Weights of a small autoregressive pixel model: batches of 64.
Rows from block 3 of a small autoregressive pixel model, named by matrix and row number. Rows with one number belong to one neuron. Each number is 500 + 50 x the weight over its row's rms, rounded and kept within 0 to 999. All counts start at 0. Numbers have three digits each. After the name is the row's rms in percent of the matrix's.
After each neuron's rows are labels from the 100 images, of 14976, where the neuron reaches its highest value: "responds to" is what is common among them. Only what is clearly more common there than usual is listed. The data: stained colorectal tissue patches (NCT-CRC-HE-100K).
# fc1: MLP up (model.blocks.3.mlp.fc1.weight, 1024x256), inputs 128-191
# fc2: MLP down (model.blocks.3.mlp.fc2.weight, 256x1024, transposed), outputs 128-191

fc1.451 102:526487593535516514546517491440516526495517507428472439477495519501509482493446540564483471465487554420610495528449530537479467578551447565489481575441522535574466421593383470589572450509451451
fc2.451 098:558488435486494459449479472527483589495470442571586474471402587558493507509471457549553516403531551553412450430595489487571494481536508453592484468543452490490464411558598510434534534528516491
responds to: tissue: smooth muscle

fc1.438 046:475409473534473442475491546467480557447454526502484439543524421583542484466594513602511490586493525441382525566515472538537499442494436468606530465477450441460425549536462549500536542527615502
fc2.438 042:487501431501500529434420527565584433535561499514472515495490568467451451540486484520554506479503521452571521494493585497562496479570577544628486464504411505547515517499519426635508429519475476
responds to: tissue: smooth muscle; tissue: debris

fc1.301 104:488476562489485434494539466458422556439523600449573529500599587423446356510429562490472457574502513537510569532467386531537398500510568461609561521567498519441546462479456529489497426415521477
fc2.301 101:563517548516489391479397532567498414520454472621514466497429445503545489497486553525397623466560555511516569434559549478492581519528497479458507519451502453576563479458570449579433451559480500
responds to: tissue: debris

fc1.553 062:531535514406526473385491439517508531627512439505612489590442443451550556475491543528520541474505475436495410517498507493450492500486478462565492531496458521501503593422464491484532545409439413
fc2.553 063:489534589504540463535436522497538563491493548424518510473535499542504574526513515483532499455516439473484543505540479406487552527464459422607543471520461573471473484444519457455487510499439508
responds to: tissue: mucus

fc1.380 060:476548525481501526479502492358468504473432611451523477523557539551421425496522448551519518490483527532490555425427397515568509499463539428533504519549546441543467491453485568486493477611536535
fc2.380 052:539515455486462505544441579549457429397571548515453458585456423491511447529536484453489447468524493496425559491424456448411502413477510519480457467476491520430474461436508498589540457492554464
responds to: tissue: debris

fc1.167 099:535496536470548508453433458577447408531436490465496484516486435607465487489523464500472469499450478538501444530471525533456457470542494578494523565455550574547469462468531512523519479394486562
fc2.167 108:559545485471458568493510537553549597391521469456452405465481475500564506482502426472381495457514583557549544532482450509526542493430491542540557478462469542577464500478403514541550534643479534
responds to: tissue: lymphocytes

fc1.543 117:438476472480505474456569485388469593639480502449470514452490614447522500476491473490674534583530478431493549503502481519512514494620484512430505438564400568538521524442526524431580530507467537
fc2.543 117:479458420586425510476513515552572437497506561536469495448488471475554505547458595550477552511455547522495475462453533476485505579549503420520569498526579403572419496395580430565425543556400430
responds to: tissue: smooth muscle

fc1.538 126:487436650474500640585522447579477475541496477569556441449539443458521464490517468528463468495467497549490534397579536426463442617544468514521579561532496510508496418506542498568534524527506459
fc2.538 133:505493505481462518546554505466521493487531466499469519506503511446473441484524539466448434553482497481472565485551493509546560512551547524460532494412629391464504539468398526487479444502478459
responds to: tissue: mucus

fc1.182 128:581438584524476594603499513445535554509517517477612557521475506445472484506571468506458510493538510517545511516539472524503453477508501530476489525446466533549558537436587516367435584423478433
fc2.182 133:467492587537563475503442589453499470428562436458442458528521465488550493487408492522505504455471499518489466571485488506533553488554502532503529535535476503535468433475327555605465514564495522
responds to: tissue: mucus

fc1.766 104:532393545561523485529482534453464448495469530492607565531493474494448419427456465495538493489463470538433431582458419509573479496561512516556598478468472526387522541539532511563491503553529573
fc2.766 092:331598562537468579565430562484488426404531597527508428540381477482576569552487551612442513486421532476512480458548507498561584506480540443382499490557504550455490448460536461460593513537531524
responds to: tissue: lymphocytes

fc1.181 067:428514503482483510402471514502457469506499505530476512489476514467528597536477567486478556524445423468544470468484485423456472546450487660565452549526525485491455501517429463519519594586456527
fc2.181 058:584518467410465422603476558548628481521465522507543504461478475500464486443535466482526521562512574599409547526519510605557496472531465497525518516424560526537600559516541474430576498443562564
responds to: tissue: smooth muscle

fc1.506 064:543513519494530487482503485497465423426478541507527494562455525430442427695537427487494475451558493509426579515473491549543579538444536483504493517443410505567441492423446456503454433478624495
fc2.506 064:487527444482399417484482511419624455490524399485516446482485531518536480424540550540467501527510479511518473475447481449485431490466476491476435506462556427506493559482579561506523479559411499
responds to: tissue: debris

fc1.302 051:465476494549423462391511505572516448418523406495503506445401484527421465510465589495486496440535563468606558580535531461433460489585575561546578427499464432474485638511454600591475587561503501
fc2.302 041:474509463489511481406518569500503535524507534353381540517548444530567623585433485473483489573518413501517503451617479455550499409539482484520414523443425524580434554499502491518583458480526556
responds to: tissue: debris

fc1.653 120:504409461505428492499377491451555424529514528500556534564463507489491517560572489551625492518460547478442579516489483463507516456447508485464513392562484452562561417424498500357541524469523494
fc2.653 118:559593470513485530465572520478432497469479483392416501482471522471470413544533526524450490470446523539470536478477487505494552515485553516503483477421548480481469570511456487437543613472505449
responds to: tissue: smooth muscle

fc1.494 059:482568490501499499650473532495486606541510554514535493470428468529479488634555480469515436516504359463537549473467386605442592496544490517526549447469520418541445487511584523530435596632435476
fc2.494 054:501391520486410485471505437510445377509470517400506524499505509495516555473558464562568545548522481598565463487496431391437461543535412527475490558490497508578577480436408489537556481548532593
responds to: tissue: mucus

fc1.149 063:442463530523591540552402624571527494543453532551482534456501512526532500510523475554487539499489425431510550496465476512502512557460482523519500437521463608477527527510526404499459512439525445
fc2.149 053:449459390507508467484581538460547419546415460455425524563470516462492547514450558467489478553563536507474498481534543475455492445518521429499463551511503427506455525494534473460604576550458554
responds to: tissue: mucus

fc1.366 124:499576461552562520481487426501532525480488570566443515601502470554510642498498465542522557426516524453471537532592395505444570501546607395470500515554422485466515496456475457507517492386482511
fc2.366 118:448572540495520543568509503557498434544492445444568452511442626480435453535482458412466485590488427463546549482489505526561540525564577587434537523524526582509393535499495497485553441450539509
responds to: tissue: lymphocytes