From a checkpoint of a small autoregressive pixel model.
Training: 10500 steps, batches of 64.
Data: trained on stained colorectal tissue patches (NCT-CRC-HE-100K), 90422 training examples, 7.4 epochs.
Rows from block 2 of a small autoregressive pixel model, named by matrix and row number. Rows with one number belong to one neuron. Each number is 200 + 20 x the weight over its row's rms, rounded and kept within 0 to 999. All counts start at 0.
Before each neuron's rows are labels from the 100 images, of 14976, where the neuron reaches its highest value: "top examples" is what is common among them. Only what is clearly more common there than usual is listed. The data: stained colorectal tissue patches (NCT-CRC-HE-100K).
# fc1: MLP up (model.blocks.2.mlp.fc1.weight, 1024x256), inputs 86-171
# fc2: MLP down (model.blocks.2.mlp.fc2.weight, 256x1024, transposed), outputs 86-171

top examples: tissue: mucus
fc1.318,226,235,222,188,229,193,191,226,198,188,217,217,200,232,215,228,173,169,189,199,210,226,177,175,203,153,227,200,228,194,201,222,216,183,210,200,218,227,221,164,213,191,178,206,206,159,205,230,215,148,195,222,182,183,197,211,176,173,197,189,203,215,186,200,198,195,186,174,215,220,169,187,221,212,181,182,181,204,199,205,158,217,221,204,177,214
fc2.318,195,206,195,174,151,225,227,181,220,212,190,203,217,191,175,211,179,189,211,223,214,171,213,207,204,225,169,221,189,182,222,220,190,203,188,200,169,200,168,192,170,180,201,165,204,208,223,185,204,219,187,209,199,199,218,213,203,205,176,194,191,214,212,188,197,234,213,167,182,212,209,226,189,206,241,205,218,200,243,219,216,239,229,186,214,200

top examples: tissue: lymphocytes
fc1.530,172,235,201,203,213,227,228,191,198,186,208,211,158,209,180,202,218,171,218,213,167,200,206,219,204,196,197,231,173,242,183,191,193,168,220,173,198,190,175,203,191,235,223,179,204,214,182,196,190,191,170,174,207,210,220,200,194,189,223,229,158,182,183,171,193,189,221,198,199,198,190,181,218,215,194,180,162,191,235,211,195,201,179,232,188,198
fc2.530,198,194,196,190,194,162,191,207,180,201,194,231,262,191,218,195,203,205,189,208,233,231,206,180,181,206,186,186,215,164,201,210,199,230,165,219,203,199,228,225,208,165,177,227,214,187,218,197,210,190,214,216,211,194,175,194,189,230,209,197,196,220,196,183,206,193,185,183,204,162,198,239,210,170,226,228,235,203,175,202,182,217,229,179,208,205

top examples: tissue: smooth muscle
fc1.744,176,205,193,210,203,185,223,175,193,218,248,205,207,191,210,161,182,245,212,210,192,218,214,211,184,190,217,197,197,226,191,204,215,230,202,177,182,207,174,190,180,221,229,190,219,190,188,161,183,190,157,196,172,211,196,208,207,202,182,188,207,191,204,217,204,219,185,207,227,178,185,192,189,192,187,195,190,187,218,180,209,201,185,199,207,184
fc2.744,229,177,211,195,187,193,197,235,181,192,214,176,214,216,189,236,175,202,179,191,212,197,195,190,193,182,217,193,175,175,198,194,193,174,194,195,198,188,195,198,220,200,130,231,195,189,200,206,232,193,197,184,182,173,194,192,203,189,245,209,183,239,190,204,199,196,187,216,193,190,202,185,178,176,185,214,191,213,213,211,199,205,167,197,228,194

top examples: tissue: adipose tissue; tissue: mucus
fc1.258,189,195,216,205,220,200,230,216,219,209,213,181,195,206,149,194,236,181,198,217,170,207,247,177,191,238,236,222,224,191,193,188,216,191,212,199,185,223,194,205,209,190,205,166,207,201,195,231,161,215,198,184,229,207,215,143,163,162,238,205,195,217,211,198,169,190,177,186,212,183,190,171,229,185,222,217,176,207,206,204,161,192,144,216,187,174
fc2.258,255,238,199,150,165,189,204,184,174,220,175,228,219,174,218,221,177,220,203,159,228,215,207,203,231,224,190,188,213,191,218,175,184,221,187,215,204,174,195,184,220,174,177,214,151,201,201,197,218,200,191,184,177,162,206,242,226,200,203,221,193,186,189,247,206,211,186,235,198,194,216,213,158,206,186,188,192,220,186,177,228,217,232,180,198,225

top examples: tissue: tumour epithelium
fc1.610,222,225,202,173,195,178,211,190,180,186,213,224,195,184,214,240,205,209,188,192,208,200,200,222,232,201,201,221,226,204,197,242,174,196,179,203,217,214,192,203,206,204,193,162,186,240,235,182,154,228,239,181,199,191,143,240,195,225,209,209,197,208,175,172,190,213,209,166,189,222,204,180,148,210,156,221,202,202,216,184,189,198,246,206,155,210
fc2.610,173,192,232,230,225,221,153,240,176,184,210,208,211,188,165,194,198,172,178,216,209,189,192,214,178,187,194,169,199,198,220,195,204,227,203,206,196,185,178,151,241,181,179,186,247,166,197,232,211,168,162,170,169,209,221,195,200,178,183,202,220,195,201,225,197,254,190,185,193,230,197,190,207,180,189,209,191,197,169,209,209,213,166,197,184,222

top examples: tissue: debris
fc1.511,194,198,209,171,198,169,210,205,205,185,191,184,213,185,174,232,183,220,184,189,210,151,203,214,195,190,203,208,212,200,182,165,191,196,190,210,176,186,172,204,177,218,189,220,216,216,224,228,206,183,233,204,209,190,224,195,198,169,199,213,226,197,221,187,170,188,197,163,210,208,197,193,215,244,219,206,221,223,169,218,206,186,192,226,174,229
fc2.511,179,174,164,212,196,211,183,184,210,233,223,250,205,213,213,177,206,205,183,202,152,207,177,180,226,205,232,208,210,184,203,209,211,213,198,225,222,229,227,156,228,207,194,205,201,205,205,202,177,223,196,181,179,192,202,179,213,192,185,176,207,211,182,221,214,167,205,240,166,215,212,219,212,155,198,212,174,169,200,221,204,240,184,209,208,172

top examples: tissue: adipose tissue; tissue: mucus
fc1.683,231,163,193,229,211,194,205,194,215,215,201,199,211,248,215,177,173,204,193,196,215,163,164,154,229,202,203,203,210,195,207,215,217,223,190,204,208,186,214,174,201,213,186,181,209,195,167,207,203,217,184,196,198,162,212,190,216,208,216,185,234,164,189,218,199,214,169,164,213,194,209,196,229,234,192,197,178,201,189,201,209,222,184,178,213,197
fc2.683,191,182,198,222,199,179,204,202,210,198,261,185,178,160,169,209,231,205,224,195,182,222,207,197,188,203,213,197,188,206,206,211,196,218,217,207,174,216,203,217,179,172,204,199,205,185,221,175,167,221,186,203,174,179,185,203,209,184,200,176,181,259,201,184,202,185,212,193,182,220,199,223,194,196,160,192,203,184,206,167,192,182,204,189,182,205

top examples: tissue: cancer-associated stroma
fc1.256,210,213,162,193,214,190,224,218,186,217,227,218,214,198,204,202,222,196,187,195,190,198,193,193,191,158,256,225,213,190,211,188,204,228,207,213,193,204,154,229,181,184,171,189,192,232,200,170,181,208,211,180,194,183,197,189,190,232,241,215,219,212,160,212,185,203,193,217,179,197,225,214,158,168,222,167,161,235,155,189,217,208,190,207,193,250
fc2.256,159,204,205,161,176,222,196,189,210,203,189,172,226,169,190,184,174,195,190,196,188,189,225,208,211,231,172,196,215,219,192,209,183,202,203,183,170,193,176,176,174,198,217,167,181,214,151,212,199,224,206,203,200,221,217,252,200,187,159,231,214,198,186,193,198,220,184,228,197,176,222,234,175,171,202,194,208,212,182,225,174,161,201,191,206,226

top examples: tissue: cancer-associated stroma; tissue: mucus
fc1.743,180,205,254,208,236,177,238,156,199,200,203,172,219,169,195,202,187,166,193,181,195,213,224,180,194,195,189,213,177,214,204,195,220,191,197,194,200,201,221,191,203,183,202,189,200,216,165,169,176,196,195,180,194,215,196,173,186,169,217,258,217,195,217,223,222,187,219,206,203,205,236,208,197,197,186,239,191,241,230,223,184,180,207,230,194,207
fc2.743,222,216,187,193,201,192,173,205,178,211,224,209,174,216,190,174,215,192,252,184,231,197,216,211,209,246,211,197,194,192,204,210,169,189,203,185,225,201,197,182,206,228,172,167,210,167,229,240,207,185,195,202,199,211,163,180,194,215,178,155,196,181,171,199,180,217,180,196,222,227,209,172,235,207,200,214,199,195,191,183,220,206,189,210,215,199

top examples: tissue: smooth muscle
fc1.552,197,188,198,204,193,225,212,213,224,182,216,151,209,202,172,177,227,199,192,185,200,221,193,167,220,177,252,198,184,220,205,168,185,183,209,194,190,174,226,198,176,228,188,235,169,207,224,167,197,194,216,189,208,207,229,224,203,179,185,223,210,170,214,227,209,212,197,219,194,193,189,201,202,183,204,180,191,195,223,193,218,196,200,222,212,220
fc2.552,174,224,194,169,175,205,183,199,177,185,191,207,210,187,180,214,186,201,199,191,221,178,213,227,179,199,171,235,218,216,205,174,159,237,181,180,212,215,197,230,228,173,213,209,205,216,187,177,191,222,204,219,216,206,179,163,207,205,186,203,193,209,166,176,229,239,207,217,211,206,225,167,209,153,196,185,182,186,204,216,218,185,186,198,191,196

top examples: tissue: debris; tissue: smooth muscle
fc1.131,212,229,188,169,193,217,194,182,222,232,196,212,196,200,220,252,201,214,184,171,185,212,213,190,177,164,171,169,216,224,219,215,203,180,213,177,199,186,173,175,197,233,213,191,219,186,206,221,173,200,210,196,211,209,224,206,195,205,222,179,209,201,202,173,191,167,199,204,206,228,230,194,227,194,240,213,185,210,234,181,180,200,211,176,210,176
fc2.131,192,197,227,186,175,199,189,171,227,204,204,198,215,201,173,181,203,219,189,224,192,181,192,214,203,253,182,201,202,216,179,191,196,223,193,225,232,211,166,175,180,161,212,197,191,225,201,188,178,204,181,177,199,188,173,202,207,202,194,225,163,189,227,206,219,189,202,233,224,234,207,219,212,177,174,176,182,207,200,222,231,224,180,196,202,221

top examples: tissue: debris
fc1.363,192,174,218,147,195,215,184,195,213,180,215,226,194,162,180,203,205,199,228,223,215,175,210,187,172,202,232,180,215,214,167,209,180,163,167,197,226,205,234,213,199,194,236,220,186,238,214,198,166,212,182,192,207,157,196,201,208,209,203,201,191,225,212,230,214,194,216,208,192,170,182,203,170,166,170,210,194,203,207,199,207,214,189,205,205,187
fc2.363,196,193,198,257,194,210,208,220,197,176,195,196,175,219,215,198,210,204,170,206,206,211,248,208,220,202,181,214,176,221,201,207,190,210,215,209,228,194,180,202,217,214,193,188,205,177,148,193,215,158,208,193,205,213,219,210,209,173,200,220,185,180,187,180,144,154,190,197,218,214,199,191,192,205,228,233,207,198,233,215,162,204,216,217,195,215

top examples: tissue: cancer-associated stroma
fc1.4,228,184,192,203,153,203,195,154,198,216,196,231,197,239,203,214,201,182,211,203,203,230,203,220,175,182,220,205,175,166,217,195,252,158,186,187,186,209,179,207,194,185,211,173,202,169,186,200,165,205,190,180,185,178,225,208,223,199,226,234,191,226,196,184,194,164,210,205,211,196,212,191,149,177,217,173,190,225,201,179,190,207,256,221,175,220
fc2.4,192,169,220,222,205,200,181,220,227,173,205,162,189,183,207,236,189,202,206,179,232,168,198,180,195,220,189,191,180,203,205,174,217,223,227,185,218,200,191,186,204,216,203,219,211,171,200,168,204,200,179,211,210,177,192,174,221,197,173,195,195,199,223,210,227,212,216,190,198,203,202,191,195,194,176,215,191,198,209,217,223,181,190,230,204,156

top examples: tissue: mucus
fc1.35,168,226,196,196,200,180,224,170,193,163,224,186,223,263,212,203,208,187,206,201,174,207,194,180,145,192,228,190,219,204,229,187,213,193,225,190,213,191,196,206,169,215,163,208,239,183,207,231,173,202,199,229,215,201,182,171,204,224,226,189,215,191,160,247,192,220,207,203,224,174,199,176,168,183,214,229,225,186,200,205,181,194,178,172,207,213
fc2.35,236,151,226,212,201,184,171,188,181,246,177,178,169,197,216,200,182,180,206,186,206,183,211,249,252,189,185,216,183,180,186,193,196,219,205,219,204,205,184,219,216,182,232,215,197,205,191,178,217,222,209,202,198,191,219,230,186,212,194,199,182,205,197,188,231,183,175,223,203,214,215,197,154,202,170,186,161,218,180,198,252,176,226,209,212,232

top examples: tissue: adipose tissue
fc1.110,205,192,208,208,204,196,228,195,203,208,203,197,233,196,212,197,216,219,216,207,203,221,221,182,184,199,199,206,171,229,206,195,157,193,195,183,201,233,181,209,213,213,223,228,183,166,210,197,178,159,226,230,153,213,231,204,190,206,195,222,237,186,179,202,228,248,199,181,210,194,193,207,205,185,176,219,203,220,203,183,176,216,164,174,194,173
fc2.110,197,197,181,251,219,201,203,211,213,202,208,163,218,208,195,219,191,186,191,186,211,208,198,196,186,213,208,209,211,202,177,196,219,220,192,235,181,175,199,210,192,203,239,211,213,195,218,181,251,203,188,190,226,175,193,202,200,173,219,164,192,230,192,238,185,191,198,195,192,180,196,204,171,194,205,201,162,193,209,210,198,184,209,197,184,200

top examples: tissue: debris
fc1.570,204,208,204,206,211,215,164,205,199,234,186,200,171,189,220,213,165,224,227,204,189,190,191,209,207,198,184,263,225,245,187,219,186,182,191,195,183,176,186,208,214,187,195,176,167,229,189,222,182,216,207,197,195,213,196,194,173,196,251,173,206,214,213,196,223,213,217,179,176,209,193,196,177,194,193,191,217,191,182,196,152,171,228,174,153,197
fc2.570,176,201,238,205,176,217,175,168,150,151,178,188,232,187,225,202,223,209,209,184,243,224,214,203,199,200,206,159,193,199,203,208,204,171,218,209,216,184,202,227,208,213,197,207,239,164,185,185,179,181,194,212,191,192,201,232,225,214,204,267,174,194,189,213,204,181,198,199,159,205,200,182,186,216,189,205,222,221,201,218,213,203,189,225,206,203

top examples: tissue: lymphocytes
fc1.273,196,224,210,199,222,117,198,198,192,202,168,165,196,234,209,193,218,214,202,229,186,159,223,173,206,175,202,195,214,182,182,206,155,188,234,210,190,171,192,230,235,202,158,203,222,192,218,174,225,227,202,205,214,169,198,200,189,221,183,201,188,185,178,221,227,215,225,206,183,221,196,179,193,200,207,215,178,179,212,211,178,214,196,181,182,212
fc2.273,232,177,238,197,192,202,207,208,243,174,236,228,211,176,192,166,187,182,213,170,222,200,231,214,185,223,183,229,183,193,209,186,206,211,210,227,210,205,191,180,185,177,237,176,196,216,186,223,194,194,164,208,233,213,203,200,199,197,216,181,177,201,224,239,180,208,196,218,216,193,204,190,194,209,209,181,209,207,205,211,206,189,180,162,193,189

top examples: tissue: debris
fc1.19,198,247,200,230,200,169,195,172,233,189,210,195,195,204,200,217,234,212,217,206,176,212,217,169,167,202,205,187,226,181,186,184,179,215,212,195,199,192,189,213,173,207,215,191,194,205,242,164,218,205,188,227,206,202,211,189,173,199,230,157,181,198,194,213,181,173,217,181,191,185,198,198,161,200,193,207,201,185,182,171,165,216,195,201,206,161
fc2.19,218,155,193,219,230,242,197,218,200,229,202,212,179,186,164,208,204,192,196,202,164,160,212,225,208,172,208,225,217,157,201,174,196,197,204,197,258,217,187,186,216,196,179,197,181,190,221,220,193,233,199,198,259,210,197,201,210,212,201,202,177,185,217,193,227,177,181,194,213,203,192,199,201,169,199,228,194,211,201,173,205,205,196,181,149,197

top examples: tissue: debris
fc1.627,200,212,162,234,188,186,208,211,234,185,211,237,215,192,188,212,216,168,143,205,194,213,194,203,181,213,211,212,226,216,203,197,216,167,239,192,202,178,190,192,218,181,226,181,168,226,199,189,190,223,219,179,208,215,209,228,162,173,231,179,192,212,197,196,173,168,212,184,200,182,162,193,204,200,240,214,205,223,208,212,217,188,195,204,206,216
fc2.627,247,213,173,184,181,212,217,178,177,202,173,182,215,211,204,208,213,213,229,176,205,193,220,202,182,165,248,176,217,214,231,197,195,192,166,219,198,184,175,199,194,206,200,151,186,176,199,241,209,196,159,213,185,177,196,198,208,183,204,198,198,228,220,221,195,189,170,208,202,209,223,189,237,185,191,189,194,202,171,214,189,193,198,189,181,179

top examples: tissue: normal colon mucosa; tissue: lymphocytes
fc1.382,180,213,210,214,232,210,169,192,249,206,157,201,170,202,178,217,235,204,189,211,226,169,213,219,232,228,226,211,197,190,201,209,201,192,158,173,171,202,194,215,189,196,191,167,192,183,208,199,198,216,221,168,219,181,179,239,199,214,184,226,165,190,235,209,237,153,211,195,190,232,197,211,167,176,178,174,192,184,215,222,225,186,205,208,214,145
fc2.382,229,207,197,187,202,234,209,211,172,240,200,207,240,194,191,202,218,199,217,193,203,206,197,217,210,201,187,206,193,180,180,196,200,209,228,190,181,211,210,216,160,239,177,214,192,223,192,213,218,211,187,197,158,220,191,207,199,197,195,179,230,200,148,213,201,188,220,215,201,226,219,228,196,203,177,236,209,189,175,173,207,194,212,199,204,215

top examples: tissue: mucus
fc1.601,181,227,184,140,199,203,176,174,183,161,175,218,193,189,224,199,190,205,231,205,185,182,208,192,167,179,230,223,172,192,210,259,205,187,238,182,229,222,197,209,187,208,175,222,252,165,214,248,214,198,167,202,197,201,222,206,204,216,168,176,204,206,222,184,242,193,208,196,201,200,192,201,213,207,207,195,169,172,205,214,207,229,228,152,186,208
fc2.601,218,171,197,222,200,172,219,193,197,220,209,196,206,203,211,204,174,168,234,195,223,220,215,210,200,238,162,178,205,211,190,195,199,181,188,223,152,182,232,200,204,215,210,187,189,181,211,169,211,187,221,184,226,186,204,193,201,167,216,203,207,194,194,189,183,191,199,198,233,195,195,210,218,165,199,195,250,226,199,216,188,175,224,234,220,178

top examples: tissue: normal colon mucosa
fc1.594,191,228,193,225,190,185,188,214,196,194,197,199,227,199,186,196,189,161,208,216,170,238,188,214,161,192,190,204,198,159,243,224,166,233,219,224,206,199,184,156,223,215,216,167,181,225,220,232,210,204,178,182,197,230,196,228,202,205,189,259,181,201,197,201,217,175,191,228,206,203,197,227,150,181,215,183,201,199,167,189,211,226,203,196,199,227
fc2.594,185,180,161,174,182,210,192,221,221,176,217,198,178,205,211,188,213,184,203,211,173,170,191,218,203,209,190,232,196,215,182,204,245,171,163,197,196,206,200,200,204,187,208,208,217,179,170,193,210,237,174,200,215,202,202,215,197,184,169,182,217,194,224,198,201,202,185,215,221,207,203,236,235,201,213,219,157,201,203,221,164,188,181,197,187,175

top examples: tissue: normal colon mucosa
fc1.234,186,189,219,187,220,179,154,196,196,211,195,219,209,214,186,212,190,200,187,201,187,227,200,232,231,182,232,177,171,211,221,183,204,197,229,181,230,216,194,194,199,162,190,207,187,203,193,193,224,249,244,214,209,173,228,189,185,241,172,182,174,192,221,243,209,230,199,195,190,248,205,185,186,209,175,215,211,202,165,197,192,200,210,188,198,186
fc2.234,254,174,194,215,182,222,230,182,198,213,182,219,183,183,234,183,205,198,230,194,191,221,172,204,175,190,180,218,215,197,175,173,163,193,152,237,181,173,172,186,178,205,218,206,184,203,187,208,215,190,183,200,204,200,182,225,203,214,207,245,249,191,199,228,208,226,185,201,207,169,206,203,229,225,205,212,189,166,187,164,203,189,204,196,166,236

top examples: tissue: lymphocytes
fc1.447,208,232,204,214,232,207,192,225,227,205,189,188,212,193,213,201,218,180,211,211,219,207,182,178,196,195,172,221,177,199,156,171,188,186,193,196,207,182,192,198,232,216,177,192,221,184,198,197,212,160,214,172,186,233,207,166,195,178,203,199,196,239,180,189,182,212,190,203,174,190,215,190,191,157,198,231,186,205,182,174,192,232,209,217,226,215
fc2.447,174,211,176,205,178,229,183,232,196,214,215,160,180,197,182,229,209,208,218,192,193,209,202,223,170,183,194,187,187,192,218,214,236,178,203,178,180,173,215,282,198,220,201,225,179,207,182,206,221,236,216,206,217,202,188,176,192,216,230,203,201,184,216,219,183,185,220,186,172,211,223,195,184,223,214,181,191,205,195,210,185,206,212,168,191,179

top examples: tissue: smooth muscle
fc1.156,166,235,219,227,202,186,155,202,237,200,212,209,213,169,212,197,206,210,189,205,202,196,191,202,209,150,201,204,214,198,192,191,167,202,215,168,220,184,219,194,210,201,213,242,205,196,185,203,203,223,196,204,231,201,182,198,179,177,180,184,199,201,180,228,160,203,204,199,209,219,195,196,221,206,206,183,205,224,201,203,174,176,212,189,217,210
fc2.156,204,190,158,170,200,190,210,198,172,198,228,184,212,238,174,225,201,218,202,216,199,180,214,225,223,234,225,202,175,212,201,204,221,217,192,207,201,203,196,200,212,230,203,209,209,184,208,192,207,178,176,172,159,208,245,233,208,202,195,173,185,201,194,225,208,197,196,226,199,170,231,188,168,247,171,215,197,193,196,197,205,230,188,225,167,244

top examples: tissue: normal colon mucosa
fc1.453,191,171,190,199,180,174,208,211,224,202,194,195,199,198,191,225,197,212,186,195,167,225,199,202,193,218,250,224,232,198,192,223,198,212,242,186,188,184,209,208,212,222,233,176,184,207,190,196,220,187,195,205,195,174,197,203,172,231,186,200,197,195,200,200,232,233,190,218,197,212,179,238,190,157,168,212,171,195,198,206,193,194,201,173,210,196
fc2.453,182,184,196,167,247,213,177,148,220,207,209,243,205,202,218,203,185,199,179,198,232,199,185,188,181,205,206,223,195,205,179,175,214,220,212,216,218,200,195,183,205,189,222,208,233,186,206,183,188,201,209,190,217,243,205,217,196,178,210,221,230,213,213,170,238,220,211,174,203,175,215,218,195,171,193,167,196,212,177,174,194,199,171,196,198,237

top examples: tissue: debris
fc1.760,209,232,225,202,200,190,188,233,204,209,194,206,227,204,202,165,192,202,196,218,167,176,180,213,189,230,222,179,170,200,198,160,187,151,192,189,213,164,182,220,211,208,182,202,208,224,199,190,213,150,220,219,188,181,188,221,217,230,201,196,204,195,179,211,202,173,254,198,190,214,220,225,225,190,212,213,212,195,209,200,189,223,219,185,216,197
fc2.760,169,191,210,214,183,163,210,153,231,204,231,172,231,203,177,185,208,205,228,194,198,220,226,218,218,195,222,194,173,210,198,198,187,219,205,223,173,205,197,232,186,173,138,211,180,188,179,159,187,188,198,204,209,197,191,217,195,209,218,212,185,231,220,146,209,171,178,169,208,225,204,235,208,215,221,235,201,206,184,208,216,192,164,191,147,212

top examples: tissue: debris
fc1.592,188,189,174,215,241,228,176,211,216,207,185,224,205,206,203,193,222,214,224,175,216,236,214,189,204,187,207,202,192,224,185,188,184,195,217,203,198,213,204,224,183,205,188,166,214,171,200,208,200,210,176,174,184,234,211,225,214,186,191,221,211,201,208,187,230,193,221,213,221,225,173,187,188,208,198,193,226,199,193,181,164,191,194,215,224,193
fc2.592,183,221,201,176,194,216,203,203,207,178,194,207,230,174,183,219,195,216,142,183,195,161,180,203,221,209,197,228,197,216,208,191,242,206,164,185,198,205,172,204,179,214,253,225,220,194,202,210,202,177,193,205,181,165,175,192,176,219,194,195,212,203,194,191,161,199,218,222,206,216,219,203,214,206,219,206,170,195,220,210,226,190,201,228,190,207

top examples: tissue: tumour epithelium
fc1.545,201,168,187,234,198,201,217,211,184,190,173,251,192,195,209,196,198,217,212,179,170,210,186,204,192,227,199,140,201,182,178,210,208,208,209,190,189,174,186,197,193,175,210,174,178,212,232,251,207,169,212,237,249,220,189,182,197,219,184,242,217,171,222,231,238,188,201,174,193,197,203,214,178,186,198,190,220,221,179,172,193,187,234,217,175,201
fc2.545,212,220,186,190,179,186,195,176,223,185,212,175,226,239,207,194,185,191,197,164,212,164,168,203,194,200,193,227,212,219,200,183,194,197,194,185,206,222,227,226,185,198,173,197,268,191,187,145,218,211,173,188,172,214,193,227,228,203,200,202,205,245,222,216,186,212,210,203,205,205,237,182,216,196,193,197,215,237,187,211,236,172,195,214,200,192

top examples: tissue: cancer-associated stroma; tissue: debris
fc1.676,175,171,182,175,215,182,177,185,185,202,232,173,176,214,195,220,178,210,179,198,187,187,206,188,196,191,209,228,215,232,188,209,223,180,173,209,216,200,220,196,205,207,170,180,206,203,205,162,164,219,161,180,216,169,206,229,173,195,217,151,210,204,230,201,201,203,227,213,210,211,199,199,215,244,232,240,209,209,217,204,183,245,187,182,175,194
fc2.676,219,243,183,263,188,234,222,202,213,235,185,214,197,182,212,200,214,238,185,189,205,234,200,196,201,222,213,189,184,185,211,215,188,218,197,195,234,170,193,195,225,188,222,203,227,216,194,201,195,199,224,222,182,210,219,178,198,208,199,226,206,188,184,162,201,221,243,215,199,222,183,186,222,148,227,200,207,181,207,241,212,142,200,206,181,180

top examples: tissue: adipose tissue; tissue: mucus
fc1.212,186,191,188,179,200,236,196,223,196,174,211,198,206,178,184,168,189,205,209,212,206,206,193,222,200,224,177,216,208,206,187,184,221,186,228,196,178,199,215,144,179,178,215,203,210,206,235,219,185,205,244,231,225,187,233,198,202,210,198,152,228,224,167,176,200,211,198,194,199,204,211,209,205,197,184,207,195,211,193,224,192,234,187,190,239,224
fc2.212,220,164,192,236,227,172,185,174,193,196,209,218,210,224,195,217,188,186,197,171,240,195,207,181,251,184,182,212,155,204,231,213,194,161,201,225,219,195,217,190,226,185,175,226,194,186,142,200,178,200,185,220,223,180,200,210,191,184,208,204,183,184,198,208,193,211,197,229,226,186,188,188,214,175,235,205,183,174,214,211,197,177,166,184,212,200